python train.py --arch="pvt" --model="masked image model" --dataset="photos with spoken descriptions (Open Images, Localized Narratives)" --horizontal_flip=true --method="simmim" --mask_ratio=0.5 --loss="l1" --qk_norm=false --parallel_block=false --beta2=0.99
Rows from block 6 of a small masked image model, named by matrix and row number. Rows with one number belong to one neuron. Each number is 128 + 32 x the weight over its row's rms, rounded and kept within 0 to 255. All counts start at 0. Numbers have three digits each. After the name is the row's rms in percent of the matrix's.
After each neuron's rows are labels from the 100 images, of 14848, where the neuron reaches its highest value: "patch colour" is the nearest of a few named colours to the mean colour under the peak. Only what is clearly more common there than usual is listed. The data: photos with spoken descriptions (Open Images, Localized Narratives). In brackets: how many of the 100.
# fc1: MLP up (model.blocks.6.mlp.fc1.weight, 640x160), inputs 0-79
# fc2: MLP down (model.blocks.6.mlp.fc2.weight, 160x640, transposed), outputs 0-79

fc1.215 157:156097111172121148173170090136108105119133154118053143168086178122100135157115121133109150158119108108151143116151151140170080185169123159097126089096105155157165154132112067101094098117090098128135132181129182125163083107088139125044172083
fc2.215 143:102134171121196175087120157100096038180134139110148036153147133157111104198147084097135175116119160177152176074134093119120131155130125085152160120086168145129165096130116251104149131112122160041134134163081149120136122101171093157141120096
patch colour: white (49); pink (27)

fc1.117 037:061058151150105147094171175147112139177102124117146166120145108153082153080120177189085115119157135171105154191122112135128135121111204167098134110104157128158137123125134092199151108163116144111112107120102132149124143115131078077115196165
fc2.117 047:097139073134000104093093107089115187027111125134163097151152113180101159137166125121129111102124092099134092118102121099149116126124075122131172141135092135121106112111147079121123173121138137132181142096145128139161177094116145131103135130
patch colour: black (42)

fc1.34 061:117082129115123054119134064148112148122143119147128134116051108146148141130130096137141135088160120159144138180109140162204115102136200087122153151116099117114176125091164115140103141100118152105100128102081179085165145103164130167186106119
fc2.34 065:162109142116189116188080104143084146121071104194118072148090132143132167102103159189114159121160132125141068136103124128149095087106171117146096090130083179137199150117173114197149115114123150180155112107111154108109097124111117168157078175
patch colour: grey (64)

fc1.24 074:116121175091122097123145125137113107133139144117146108078142163164190143185130088154153150097137164156160095130084088083120161102064115127154082108150167093144135139087070188114141131170140177139086128117111129128116096122117065148157117148
fc2.24 081:143092122144179134087129164153085129140135101105096253122093094125149142094128112145184143126121158118193122068099139127130136089126130105140152180148149114111149133073128016112113123122155109150088130197122137093163135133090122098126158098
patch colour: black (36)

fc1.48 085:127121109094162130167167105114193167092097108136148150158117113097129118073125143160058159148241109122143104074141129119139108152158094130112128123089094082081129190125113089131115140086162091136046082142113161143108151146080188156099125143
fc2.48 098:133149117108112181119122127178197129105128131085142029091090116190145064150177190183137125129170123140138125122117153135124143148182154143139100150144086121156145154083159169113109155094114131141080139120132104160102136086141132119055193142
patch colour: grey (65)

fc1.249 110:136159115132102183139173201135186163116114110192156116072093131109113118077150114158131062134146142105128075178150172178173102166227146175158120099102127148101125097122101094120120114095090103126106116123160109140099137104126186112093107108
fc2.249 110:121205117123090157133125147182116174101106088111143106098157135133080109106159134101152101156151135078191123107143114160112101137098127078109155193173102146120114146104158063116090084086185191134096189103112142108110093089134196142135146076
patch colour: brown (61)

fc1.595 189:103081158104112130133174136133116158171181169140137144118126110105047141109120139083155158159141186149152131186140154162175140117136127159131165148156106140171195143112165120223154118123175083108151120116132147134107112117120098097130115174
fc2.595 170:137092118102114150148112178122148145125051141126123113137168090181116135123100100137146099108125110101104151120175158169073143158111100198072142154143142080159125134116131140184180123141131120204209104110107145138100131204158140154137154084
patch colour: pink (26)

fc1.312 065:132094185138139078119131092108173146156203124137108159160125135139129121127099098159141184109120121142134114169063107140129156166079134092173092094099164133080097163191060130194129098128135155150144138110093144101144090181164072097143144102
fc2.312 072:121145107125139163119110157135113151128129125114223255054137053162089115134041161146105057129132078078152125157105084122145104149112141151109149131150126125172151136107146112116116167085127120036135162054122129112121183136150142150098164148
patch colour: pink (26)

fc1.380 072:104148148122147199168140123146147111118152180125168137130172079113088107146138079190159071092149091138154135128183155138122186072187088130144226123152117112153124086088137065154168175132067119164153108124090104119130120084081152132109175140
fc2.380 078:150123098117161152125143158131189083086150139165076131107170134128097132107079085179139096142105107138163144085121136131166142146207079148113149161133155081137178162183185201136103118141078123169163090087134165145125099120121145110173124113
patch colour: pink (37); white (35)

fc1.254 105:101143096158135142108162135125101120156145139117134146162152133163099136153104079129131111132112144171085170120107101158170118118169101104055165161194142122111138158171192126152088119136132159135154152127158137122147159091178094128149151099
fc2.254 109:127164108194116202156128097131150117152153116119088078163047161192112098143134142150126152123122108118120146137081151151133076180130095088090088080183140148162153142142164129167080160110084133185092099111156108143131136133043134167132146115
patch colour: white (29)

fc1.61 075:159174099131147112139138104147109126112166142112180112124188196124195149154135093133172076110147129128159137181095105084104168076039103121119111154172180080129145138080113189049140127143182156140085100137137117096129161125107118166133070116
fc2.61 080:130102156139092131111118126078098165101130136086172243134140134161149155101116128114154089143103144096202078158078116128111118143100099112134158079146167127136140117067136036078135125125179103100142131181147128103172137123127101106140117106
patch colour: black (37)

fc1.455 122:096087215068121104113159110118154127143070060145128137107117131147104123126125174177108155078086125127112152118163156115115115165129207121148119158178114123142152126150159062105126079143130140115099147128143130142138132144055091111124140098
fc2.455 115:123084120135192181109153121118153144169137132172101069117128122100131166193070159119131122151144150126085135118148127131103148128118140148176133132131165047116160111149169251139125160140147079163123165083118146129135106117115133100124128100
patch colour: white (41); pink (32)

fc1.60 054:107100119117124137150154063057172110110126068178165142152107120157128161164126106149127093080115188206093130112121126131136185113140112114135123135130141133066094119144183156148099120124114156179130083074106107085145150121041182115152114128
fc2.60 065:063098129113168132121130109103181189102177146130128208110130113137102109067111142179160117088113125152163170150091150144138134110099093156119211137167116147134092109128135097177064124166169103105113126146156134066123123166074144133149127092
patch colour: black (34)

fc1.389 168:144117141137111100164179119153123133137163205116123129146142165162141116139132190137124173150142165131098135092075122131132149149096168096098096113143077163047096101118118137187097082146148153058149143158123180112156125097186025118133121117
fc2.389 160:137130119131091126146143111172115119123099109118117000149107137122176133114255174158169142122160131127134119108140113131131126113110163126113159127126146187070076120068089199091134092147142129143104131185114122135179132108092117141084108127
patch colour: pink (25)

fc1.504 088:162154131136115138146106160139177191152155130105186115120195114063154114086156111067165072133227126108097122143104115113094169102116097181161170145173097113078174165117099069150149086135148128141109154139148188159135093098133198140112108143
fc2.504 089:123137143119199119149117157124161133131146088125173177088140158055071165121040146097072173116144088126173120132113097105111123148109085094075124128142141174132123148161137147062094131116170107106187108126102159106165063118119140111132127156
patch colour: white (51); pink (25)

fc1.500 106:114122084149122156144113158129135144125118108055099139123101134097096123120117134183132155150123078102134172179142121125064126196129170166073126087077089149136100146115122091099139081144155099131073141140135133162129105172083204073049150133
fc2.500 112:134177118133204158148176142144176116139101096095107076141098111086097095135096115170138158155185086107118195129140070141089101135104185149121107137104075175177140105161146182094127068093096156131066107097126104139139142171121159108109118126
patch colour: grey (70)

fc1.59 083:091121147098140120072158076105112080068144173084096133149107091142142130186116127138085116110054115141103148113177210154137173135116140093157140148121083119134091113166159169126140122139125133134109150125094088082227158136134113146102123128
fc2.59 092:147137152136154126117103185153122108170118115135144039099103131089117074084152116144133125095124154117137125164077089106085110127163114177077100109114115160119114160120102178105074166108087109100137116141143150125104064151089139072207119116
patch colour: pink (30)

fc1.18 065:113110148143118168093128102129208108106100120110085105129134164055116140129148089148150100110103116135130133112184147116155126216193125169102164157145133104116104101098195080101135102145127160150147126110141068198123118109072154110094205121
fc2.18 074:162092155083092090112129128136211140147166137122133196107165129167085088113016144146133134117132148129135117099109157161175170112146118142139114167125123087136172166145153182105109068148115123087153116013139127148153129122186147126158133101
patch colour: pink (39)

fc1.62 205:136116111124133079145089067101119106065156161095142137101180108084106142187119108042124168147089099148046126133136166094124107123096100078154147121167060150140100113205105112101107083143145154068114204098155139137146150151107127146092140132
fc2.62 211:132117091121121080109107145151107041145184144146190117171110146158120093121156171113210151142094056128084168080157085081171142153132075137149082151140129129143202119134105099062115114079154128086073163112155118137097066098133092107096135145
patch colour: pink (28)

fc1.355 118:148129113126115164111131128131197163097138126169112111071161136047159127088152150143110115121166140079103107150184157124052179107139161152141110137109115116135105118074092085114151156120116091090148046143131073143098126114112171149150140123
fc2.355 108:117103139087219093110133100104174117070123141161137190085209101076156163097060132157128115135140144130134119122144093093099176090151124164112126138110127114140138123122107141085173155134113082093164110116124145115158119124152126112145176156
patch colour: white (26)

fc1.144 102:129108113124111101129095120138190177087090186105141118136166116085100119111157171104131139141176156096151091103147179090127096083133070123196142135099109153158157112089053091127172107159136099105158114149106061160155127107145137146180107092
fc2.144 107:178105128095245022102129102147100133103112093096158171102143103068103154132086111147160174119120169152116091084147160112120146076123099148131168195117135059124146161087178139133157116146144115113150131111092134102145104163170139107128112122
patch colour: pink (26)

fc1.490 063:082099138099156185106127088144114096128150135077087153107209141107134132136091164160155150089051111118154160158204109083123129166169112127139175133120165157129119138118141117146143098163100144099143140144106062146154134137070125073113184075
fc2.490 063:140086095121135205054106179161132082148170165101101133077200112126116115097126101126159128190126122117119141065118145111140163143142153084140094112127168116138181104156100101142138073155103092066127138061112115158139109133127175117165142110
patch colour: pink (25)

fc1.572 055:074141101110138100122210129111071114175134132079117153137175115147167121183095092172158095132058088169122157097092116114137079125057173116136133170204140073111181188139081157169107154173141143077121119164092171090153167120106052124135115125
fc2.572 062:132168121123131103133127136134155103143124146077126096049213121158098122106079130134099107121152116137091154104134171142110114173132082141112126164097063201119086157196127172127103146116114116142113130104123179109085116107194163103151136112
patch colour: pink (35)

fc1.118 102:080123143140129079127172136121084070155134158135120145183139149181114123125105133092170155132165121149078156124084095125088086127087132063145107136124172114067128142171098178167133061161142138063157157141130168128153147121189071079142045088
fc2.118 100:078114125121198158092113144123164153127146140092179211102162071108126141153026110125094119118115139112129155076108107107141134145120085192119138145106118154182162142162100166109095168095120120048124153063109141108112141137133150140103176148
patch colour: pink (35); white (26)

fc1.272 047:115160127140130136143092185122073105141127150100150144128104158180174121118117085192126134114112115133124099164070094131157169100055102074132119158094112151137138129147103167144088188088114131140058048114116192074167175098142107157169067111
fc2.272 053:138152119183181147110124144115082114061075153129096146174124080113148131141179101149119138150109092177143152107129130133069087115113113127112137159106143093213130150112134049135140153141127140132134106178108092087081113106130104172148051133
patch colour: black (34)

fc1.454 220:185129161099061088088085135140152102106107153128089151149175105166131151096110102143104108122150091090150107056102128167171164072149085150090142151152126044105145161050157110114121106137170113137203124104143180133078131136158102157140172131
fc2.454 223:088143104099127184131104173107094157095169071180102106054137089116102142102096089147121127119118082126121150197166125127174117092111168136153165088068053104208155094088147145154141165131128092100105146066091111130111113125183138169163131152
patch colour: pink (25)

fc1.239 055:155159142138130076149103147148132172121134174207138133103152150146156123153131130141115051108152131129121084141078095100116183074096094146132089106123128091129096105117060206117138130097184130162113143100143118056093170149152145138146071139
fc2.239 063:152128140091129164120140162117126168179160113171077016134130139119108118143116133166171150100129099087125110157166120136154166107129190130082111131114105163115118111110141242127146097148129130179157170044105135127102118139112162165106119095
patch colour: white (52)

fc1.43 106:143107131159116081120146138129125125122123073149184117099079144135150134131137148103083141131144187137070099085133108120145136129057103101161038105148143103083123120158061121124090153140118115096111144155154154121123112133155078151150034176
fc2.43 099:143143099110094161083117109122160107100143147105110095108179108230112157113146144080139133163128124100111111092131213122151166180201103072176140178122160051138201180154180158150096136123135123083170075121093146169126162158133097132146142124
patch colour: white (38)

fc1.310 088:095176129112132122151121121143084168151167145171139128090152127170160120138127073121146107067105084157183128159130076113121148134065145139142099149143155147111088132127096165131134093109147187067139141122133193083096149086155099110139128167
fc2.310 100:143118136094197135120157089109174116120089079072127085123153125119052134165099139145082121141155097145097124152167169139126114135190099135096168104105108121110111138173145208123122121125080118143104126057127109128141104148125182147121147129
patch colour: white (42); pink (30)

fc1.243 113:165157093144135053156159131128133143132135130162151107087076147182164129111141090163137067153219147150176100107049096100138138145080123125107047145145128129118143168094080145103085109106166098138081115129148197098073123104147124129132094188
fc2.243 101:135098120100161200087099178159169072168157130075109115174174113110059120167133141065163151176091100122100179141166153150148143137126090119156157122113155155171182108183174136133142129120138134099139200157111051120211119162181175149135170100
patch colour: pink (29)

fc1.145 162:103110163095112199062110133141138103182149122088089145130141112117101131106113192075114106139111142105107145162187199177097098097189154129146191084096158098143184141123173103128159119148119134132143120141095090176162136184103149146096164133
fc2.145 157:116116144122173176087118150150109101182177136080107076160168117150130111108149173077107144109092108135106176130192161153156163097139108084151168150135175096147144128141189147130137148136149162105151165153103084122202152234139129142125136114
patch colour: pink (43); white (30)

fc1.477 125:164129161135131094148148190132098111205179152108110134106126140193144118191103101117177095162061117150095133141067102134083127126076172098114147083177154143116123127129088147146092120125097139120131193119137162093135110179172067071145140105
fc2.477 128:099128097107190079145142117091062119133144073131181224142195099103128191103022128111083162148120088153055154120132082126142105114118117081154142139089128074169137161131122154150121118151128094102173153090099139127131132153169152101142130104
patch colour: pink (33)

fc1.357 074:141106121101106195131159135154153088115082105141108118094115147079079100145156094114130124137111137105133121068206148169121079156224165144154159154150115130158138148142234033129078141178127142168163139138141155179145036081106137138105176111
fc2.357 083:128131090172190108113116145140115118125128108121121144142121123121176104104210132107137087185130134164085131122126151139141111128113122137122155073128165135171135125147105000120147144126119105120130123223146106098095097131111134106139108145
patch colour: black (31)

fc1.142 082:130134073173092121128117125129098158075127180086121114150128142209063116138124084102165164141123111117161117157081102075146043177114139098096112085117172192126169128118143151137123071212160099088154103169145155161132137138113085110090110124
fc2.142 093:095077127151162114139149107091184110145158141093125197140174130135127206155000151148138115115058124126107174132102112124162131109103119154087167098137079167174142139161149194112105130088089110138092118109157121105121152094138157125115161117
patch colour: pink (37)

fc1.522 157:135171152122146186148080134129129107140104120101136132090154106145125127168120065090156099083165131190143157151106098114051133109131102083088175104163112210157111123102083152066157118145139156148131162132113073128163113139106122071066140066
fc2.522 127:111120162113223097115101152164106074110147166153102073126166119149156057115164147131101096107097148151079121090135175136185198145141111093143148134128170074053141125132113206142124166128159108140122130139097123118136166133153061122160138144
patch colour: pink (25)

fc1.318 088:131159163129120138113129163137157171143133153135093114146151112130107145155125037151183121122149088115174125161162152120172121176157124154076176089092105145200145163091129093078140076136151084167138087140118139159062123132130169084076168127
fc2.318 097:137136168075154163118151136144185107132171125091153193124132112198125115176098142129062200121159143151152082070121142075132185157114118054105160187108148029087184109140153153110105150114101118099127064135119156140126127149132054114164186149
patch colour: pink (30)

fc1.316 121:076125129140124188122122182109182117121173145190096152080142116116073121124112109208150131170125171125140161124130169171138137185133118154118171161109132110129169128110152107109099089109150093094106108093136148123105128097169156131092226138
fc2.316 121:133120113133255168131170165162160129127088108116135109094127102132105074127133108178121143156165152139184172143131124128068179114136180131111087157100127111159090133099097097094155117110165147148156157165120166135104098103150140091172104091
patch colour: grey (62)

fc1.480 172:100076169108126110137153169120178070199092208133091140103136131149125136101116097155054183151128146107107136134160123116109118107137075142105082152152141061209160159116054120147148061125136097097134170118096104120128110140159102093181187143
fc2.480 162:124085157133198116077119165138091161183127145125133124091119117098122124137121125118196139146129165124149077116181151118150155024127111108043125143143090093193201170070125118185144105147165079151067107123126117118195131115141115127096128121
patch colour: grey (66)

fc1.201 065:117162133141122075133124125131094127134126165117115142188121139160129110150119126097193195137134104168121122096061127086152088139042061110157095144156184107111153158166143177215136113155195162138117159166113153132160133148152115126111075149
fc2.201 066:090116152154186115118158122134139080117176208135165158078169110124148086098027131153133120102111161137061162103121103068127170123148129134087090118155090160150130121158130148118122176127050078132144115101164102143122149137095128143112199169
patch colour: pink (25)

fc1.565 132:194137063139122082150131168158149135088095108138147113129111165151182091109153093155106063087122104152129101108138082135187175089097121088062064153190098097130087157105105130112069149094119137185124079126179110099153158129118111148120090130
fc2.565 144:121136164105178174098149138190149118181136143065137000141116109163075075118205165080140147140103120119108146151161137134123147142172118120150158088123171167160147120153125115135156113099146119132197153152103075141150132189126144128103127109
patch colour: white (57)

fc1.298 044:136114107119138032161119088134117132103128138159153118191158144135160135110127093155125113085140096085079134191106066043077158120088135143154119144136107122109097092132076172110144090061132125113116113111142107096150176076148135105113103100
fc2.298 051:111172163125121168114101088091146113188120108113070076152069121148110110117081139134102142097193146123130102108137127130165111120213145112146133148143110160109202167114178209110106129098109140103095140060117099160093137068107149135105159176
patch colour: pink (25)

fc1.244 201:156097115101142113087087178113162141118094163199101134169112126175130134112114079144090117126114136130135121114144136138104095082128164123113131112131069058228163177092108118112140092100155174177160138094121161090083142121163079152225167136
fc2.244 188:143150153112148158143161151137105180166142141158123107085123115094093131090134157190139131147085150122179120189169174116160116074102166096142169105095109046204190122076144109141165149135135095106061175105082126109140113091142141178086154158
patch colour: grey (69)

fc1.12 113:160146101116139068104133117116090146109133142146141138159032111216147131133112147069094161134160150103130083111066154162134115090114142115136102093122147121122157135130123146161094128107141129099102102105114207095159130153135092152146016128
fc2.12 115:124112135112164202110100146097138099118145110116167222151210125150079112118033099134138082143076140154129136081165116127160183124153152133115135163126110148134139124149140161074095081117131128114168150072165121137143116127130119130135219084
patch colour: pink (25)

fc1.188 170:159056082152126151149138098136108147137122096146044124155070131131100128107134126110110118119134107105109145128167118141129138076170149119118180125114131115139149119165144102128151114114102154093166165141075116148204119112100127162115172103
fc2.188 147:121104111106225170164141180086097117137107098238126095108115126098153128127106135159131142120171128133131137117136047137167138103150125102165139143138169116115132103140089230147154132073149134101125160090101126112137094063144171117120121116
patch colour: pink (46)

fc1.265 120:152160061116155156076129109114134072146145115072151120138094096112142126160114188093137139160122104142081126078148138138093162092164101095132146163088141128155101069130174173122109148128067159083141106107135084108145118110179106179138119145
fc2.265 123:131106122115190118169165163129114157136102089190124138095127140063112116108092137154130077096086171148088124076101101115065143112123179149122069151178144127079089112163131155173103157161146119165109182106139168132176086121068142078157104076
patch colour: white (47); pink (27)

fc1.474 073:077107156117145162110110071135138127111133162114112138147127130108105125128117116153128138076047109122155123186198110104135129169166105127160170098136141123171103096144152104124148128160097190184173146143129070161148107180069147125084215120
fc2.474 073:102096132136100187086108171131152082112170122110093143145178097117090168139083084109166130177084174097079170057097171120175142146124072154176096173136132111106170116186112140191116103122129142099116216054124093145144142173178172139095121054
patch colour: pink (27)