python train.py --model="masked image model" --dataset="photos with spoken descriptions (Open Images, Localized Narratives)" --train_examples=101725 --image_size=32 --crop_scale_min=0.5 --horizontal_flip=true --method="simmim" --mask_ratio=0.5 --loss="l1" --arch="pvt" --norm="rmsnorm" --norm_position="pre" --hidden_act="gelu" --mlp_ratio=4 --head_dim=64 --fused_qkv=true --qk_norm=false --parallel_block=false --inner_norm=false --patch_size=[2, 2] --depths=[2, 5, 2] --widths=[80, 160, 320] --init="trunc_normal_002" --residual_init="none" --optimizer="adamw" --learning_rate=0.00072 --beta1=0.9 --beta2=0.99 --eps=1e-06 --adaptive_grad_clip=0.05 --max_steps=15800 --batch_size=384 --epochs=59.6 --lr_schedule="wsd" --decay_fraction=0.2 --final_lr_fraction=0.01 --warmup_steps=790 --weight_decay=0.1
Rows from block 5 of a small masked image model, named by matrix and row number. Rows with one number belong to one neuron. Each number is 128 + 24 x the weight over its row's rms, rounded and kept within 0 to 255. All counts start at 0. After the name is the row's rms in percent of the matrix's.
After each neuron's rows are labels from the 100 images, of 14848, where the neuron reaches its highest value: "strongest on" is what is common among them. Only what is clearly more common there than usual is listed. The data: photos with spoken descriptions (Open Images, Localized Narratives).
# fc1: MLP up (model.blocks.5.mlp.fc1.weight, 640x160), inputs 80-159
# fc2: MLP down (model.blocks.5.mlp.fc2.weight, 160x640, transposed), outputs 80-159

fc1.37 135 [ 98 142 167 115 155 109 104 173 145 117 111 134 111 101  93 122 149  73 103 159 144 101 130 108 113 119 139 117  96 154 133 132  75 142 121 129  82 122 110 151 161 131 129 141 138 169 128 150 152 117 135 141 158 149 125 120  99  86 112 151 121 107 134 121 112 121 145 125 134  63 126 132  67 114 113 157 157 150 159 105]
fc2.37 129 [147 157 119  78 150 125 122 135 140 115 102 105 123 105 108 141 147 104 149 129 148 125 110 128 122 116 151 104  99 148  73 139 110 149 155  88  77 133 107 134 108 164 164 128 142 123  91 176 154 163 155 142 111 167 131 158  91 124 123 164 134 122  76 119 133 151 107 123 129 127 128 134  87 139 143 178 129 109 113 111]
strongest on: text has "sky"; text has "trees"; text has "grass"; text has "water"

fc1.54 048 [112 181  95 101 107 135 114 132 106 146 101 143 130 143 119 152 141 112 132 141 132 145 163 136 211 122 114 124 128 140 128 116 172 164 133 147 131 100 125 124 145 114 147 162 118 130 158 116 149 102 130  89 121 133 135 143 142 126 147 117 102 115  95 178 134  88 150 109 153 158 131 102 114 144 200 117 150 148 113 166]
fc2.54 049 [128 152 134 184 106 107 129 119 159 108 145 103 137 115 116 124  88 164 113 137 137 138 111 139 111 110 157 148 131 119 130  84  71  95 127 116 108 166 128 122 109 111 136 159 123 116 137 129 107 125 100 116 138 160 138 120 131 121  72 152 158 134 136 116 106 137 136 169 105 180 135 146 142 110  82 163 150 129 105 156]
strongest on: text has "sky"

fc1.482 121 [149 143 101 161  90 136 164 124 121 124 134 107 144 114 106 141 149 128 119 110 116 157  93 153  88 137 141 141 137 154 146 140 145 106 128 134 109 111 146 126 110 109 126 176 131 102 110 136 124 143 142 122 103 135 142 190 152 125 163 126 112 150 127 125 148 128 153 105 122 159 138 105 179 155 150  71 146 119  96 175]
fc2.482 110 [109  74 160 140 110 122 135 113 151 121 135 145 139 170 146 155 108 181 150 132 145 103 139 140 144 109 123  86 138 116  85 133 123 118 145 119 136 120 140 106  85 108  96  96 147 104 137 129 189 141 194 139 130 154 106 119 135 139 128 143 128 125 120 116 165 158 106 138 155 150 104 174  90  65 107 195  90 150 105 100]
strongest on: text has "sky"

fc1.240 057 [136 174 119 126 129 118 101 149 142 127 170 104 128 106 125 146  95 140 128 100 136  79 123 153 111 119 162 135 137 122 102 108 106 119 136 100 119 156 129 119 140 142 103 126 179 125 119  62 145 137 102 146 150 160 133 142 113 172  51 149 145  87 111 109 118 180 131 114 110 102 133 154  96  89  90 184 145 134 153  87]
fc2.240 061 [135 184 126 138 135 138 113 147 153 135 163  74 144  77 112 166 105 119 161 135 144 138 134 171 115 104 124 126 119 131  76 115 119 131 120  68 107 142 141 128 126 142 143 130 185 104 127 103 130 144 104 156 146 152 155 143 107 183  70 146 128 122 107 133 129 140  79 116 133 122 133 148 105  85 144 118 115 116 162  85]
strongest on: text has "sky"

fc1.407 076 [123 148 147 154 122 121  99 110 167 163 149 122 103 145 155 153 140 125 143  80 115 128 101 155 117 128 151  99 129 134 112 126 100 108 132 142 123 106 126 156 101 131 128 136 152 105 116  82  74 151 161 147 129 133  84 177 128 135 114  87 131 116 134 112 172 155 131 119 142 127 135 105 151 162 143 112 116 129 150 101]
fc2.407 078 [145 118 151 160 130  55  80 125 129 143 170 133 119 156 127 130 113 124  91  98 101 141  78 121 106 143 112 119 131 115 139 131 116 129 125 166 103 125 142 120 133 129 119 148 164 104 124  86  74  98 158  93 123 129 133 139 132 120 121  81 143 137 170 130 128 109 115  90 116 106 130 130 151 136 130  50 147 144 134 105]
strongest on: text has "wall"

fc1.118 086 [109 138 102 121 121 157 112 100 127 177 119  94 148 126 126  86 155 132 162 142 140 149 112 116 147 159 136 138 110 136 127 156 171 158 141 101 112 111 122 159 127 123 143 109 119  85  88 159 118 141 172  92  96 121 105 116 139 129 157 112 128 138 140 166 125 154 107 111 106 103 187 130 158 132 136  78 123 103 142 134]
fc2.118 089 [124  99 113 163 115 144 135 102 143 127 161 116 141 143 117 124 135 124 160 163  87 139 138 136 121 126 123 117 119 120 117 149 108 165 174 128 125 131 107 123 133 134 129  81 182 147 114 119 144 149 124 154 147 133 150 130 123 151 106 104 161 152 138 123 153 117 127 131 138 112 121 124  98  91 121 149  71  87 135 107]
strongest on: text has "sky"

fc1.299 127 [127 141 124 133 109 185 131  97 132 166  80 134 167 120 121  97 142 138 146 104 110 147  93 122 128 128  76 142 130 131 111 103 105 122 121 146 137 131 150 149 181 136 143 116 128 150 101 149 106 129 127  80  52  75 140 114 151 157 115 156 172 128 106 126 115 106 126 126 108 112 140 132 139  90 170 126 114 144 153 126]
fc2.299 122 [174 110 148 139 134 187 123 112 146  95 129 126 140 101 119 115  81 150 159 177 132 142 142 116 103 131 172  67 169 128 166 125  83 115 142 111 122 138 131 165 112 154 126 125 144 140 140  92 173  99 170  90  89 134 140  79 130 108  96 189 186 129 127 149 107 111 149 135 154 102 116 141  81 104 133 134 112 111  94 175]
strongest on: text has "sky"

fc1.352 055 [135 104 110  81 123 114 109 108 112 136 119 137 139 156 121 162 169 101 145 138 126 146  74 126 142 148 128  89 142 157 142  97 144 109 114 122 100 116 123 130 138 113 136  91  68 166 107 131 134 151 115  79 117 126 148 178 122  88 100 143 138 161 108 134 156  90 158 126 127 121  97 148  99 147 187 134 113 139 121 154]
fc2.352 060 [125 132 116 139  98 143 141 147 104 121 121 125 129 137 160 120 102 157 119 119 148 122 133 174 103 123 134 147 166 137 142 159 131 189  84 107 106 142 134 152  92 153 119 122 135 120 151  53 119 146 151 155 113 172 122  94 133 163 150 131 115 114 128 120 124 145 109 130 197 131 149 171 129 123  77  94 125 151 149 109]
strongest on: text has "holding"

fc1.166 041 [147 117 108 164  93  88 149 100 104  93 176 133 122 108 109 129 132 124 116 165 155 138 118 135 158 114 109 113 175  95 133 121 152 139 110 161 110  96 133 120 151 116 134 163 114 102 154 153 165  94 103 138 141 147 138 138 140 125 153 108 106  94 112 178 104 107 153 125 165 134 141 101  89 138 179 171 164 126 148 162]
fc2.166 044 [ 93 126 132 144 103 156 160  86 132 115 153 112 173 159 141 115 108 115 116 139 116 122  93 104 111 144 128  84 134 133 148 125 144 150 118 163 126 157 155 173 135 125 135  68 126 108 163 113 107 129 141 159 131 147 158 125 132 110 106 144 155 147 114 120 115 117 143 135 122 135 113 148 162 124 150 113 138  83 125 114]
strongest on: text has "table"

fc1.595 090 [153 101 129 130 109 189 124  83 107 103 146 115 117 161 143  91 114 149  97 163 155 121 101 105 114 100 128 140 119 104 139 129 156  86 132 141 118 140 108  98 165 121 115 145 133  98 127 127 110 149 129 110 138  94  93 115 146  88 178 120  86 159 133 141 133 123 149 127 158 142 137  94 113 116  66 110 126 108 129 152]
fc2.595 094 [ 90 136 110 199 158 109 111 146 135 128 147  95 117 118  68 133 107  93 109  92 111 131 145 130 161 148 159 131 152 160 122 124  82 166 127 132 140 127 121 155  90 140 117 121 153 142 147 115 127 137 114 150 112 112 124 120 102 165 103  96 158 131 105 158 124 140 125 102 125 153 169 104 161  98 173 151 138 142  82  94]
strongest on: text has "text"

fc1.13 140 [167 152 138 150 130 111 145 124 124 152 148 161  99 135 110  92 167 123 104 132 133 137 109 128 114 155 142 129 137 143 160 144 126 177 111 118 146  97 130 109 124 113 140  91  90 155 134 149  92 126 149 144 131 119 113 100  96 126 114 158 124 177 120 153 143  84 114 113 104 150 125 125 121 137 180 110  82 125 148 176]
fc2.13 107 [ 91 116 120 139 121 119  99 113 108 140 109 102 148 149 169 153 107 142 169 169 189 130 121 143 148  98 149 130 101 131 117  86 115 130 128 125  90 134 107 127 145 135  97 160 169 115 113 133 138 123 159 101 109  81 154 129 148 143 114  70 100 136 158 131 157 128 109 144 174  82 126 154 156 102 157 146 139 146 146  88]
strongest on: text has "wall"

fc1.274 064 [125 116 117  94 119 126 134 163 103 170 100 128 130 113 140 114 161  75 134 151 115 163 128 147 130 134  89 146 135 165 142 139 165 109 140 147 122  96 162 182 150 129 165 123  61 129 133 157 136 135 141 126 108 124 149 138 121 130 177 124  98 102 165 157 166 110  98  94 125 105 122  95 165 145 153 122 136 117 123 144]
fc2.274 066 [124  90 114 122 125 150 119 145 118 154  73 136  97 123 149 117 130 100 149 111 131 142 130 110 141 149  86 112 155 120 125 135 121 121  87 144 139 129 174 136 132 134 141 118  79 123 166 144 156 134 125 136 120 125 136 152 112 114 164  92 117  86 136 171 140 158 119  87 116 130 116  89 173 138 137 123 141 122 112 135]
strongest on: text has "text"

fc1.477 071 [ 99 144 125 163 118  82 126 154 160 131 155  92 155 146 154 180 123 153 164 113 175 108 165 157 146 115 175 129 154 138  92 100 125 136 144  90 126 119 111 167 144 157 104 109 186  87 145  72 117 168 119 108 132 163 129 107 117 188 118  98 157  97 157 108 114 155  98 124 108 127 138 138 147  86 132 145 113 124 141 106]
fc2.477 087 [ 96 157 110 162 133  86 122 130 157 138 126  99 160 109 118 175 134 131 131 108 130 111 173 174  99 102 143 154 142 120 102  91 103 132 117 102 130 139 130 154 157 151 115 136 192 117 117  85 103 154 106 119 159 165 139 125 106 176 103  83 146 116 167 123 123 137 104 116 130 108 114 155 140  98 148 135  98 135 158 125]
strongest on: text has "sky"; text has "trees"; text has "grass"

fc1.557 037 [121 144 137 108 154 137 158 135  77 121 139 172 139 102 124 130 126 133 140 105 124 134 158 117 135 126 142 156 135 142 166 138 151 135 124 150 123 118 132 151 128 113 172 197 101 158 111 138 144 119 138 121 142 100 127 132 132 106 159 120 123 106 168 129 141 112  72 143 116  99  89 168 120 133 111  87 104 123 124 111]
fc2.557 037 [ 82 131 126 145 152 113 124 114 166 125 155 103 147 102 117 130 152 147 133 152 156 132 117 138 103 119  69 114 131 112 152  86  95 116 143  86 159 138 149 143 169 122 160 108 167 150 120 143 125 106 106 154 132  79 133 146  99 202 100 123 145 145 147 131 123 119 157 117 125 143 126 119 125  99 152 110 139 129 166 149]
strongest on: text has "sky"

fc1.531 183 [150  65 168 109 130 180 178  99 136 109  83 120 157 102 128 109 112 167 161 151 130 118 168 126  87 108 157 139 142  90  93 143 129  96 118  78  97 135 126  92 102 138 126 123 130 130 131 104 166 138 200 106 126 149 115 128 124 141  93 135 150 153  77 121 153 144  97 169 141 103 151 146  86 113 110 132  93 110 114 118]
fc2.531 156 [141 133 131 133  87 132 169 142 147 124 113 110 160 131 116  74 143  92 165  97 171 127 135  89 147 111 143 150  91 135 128 113 138 134 120 116  71 130 120 147 142 137 121 130 138 108 109 120 149 162 139 152 128 123  97 111 132 123  60 179  97  88 104 113 129 134 129 145 135 113 140 165  92 119 124 174 121 106 133 127]
strongest on: text has "two"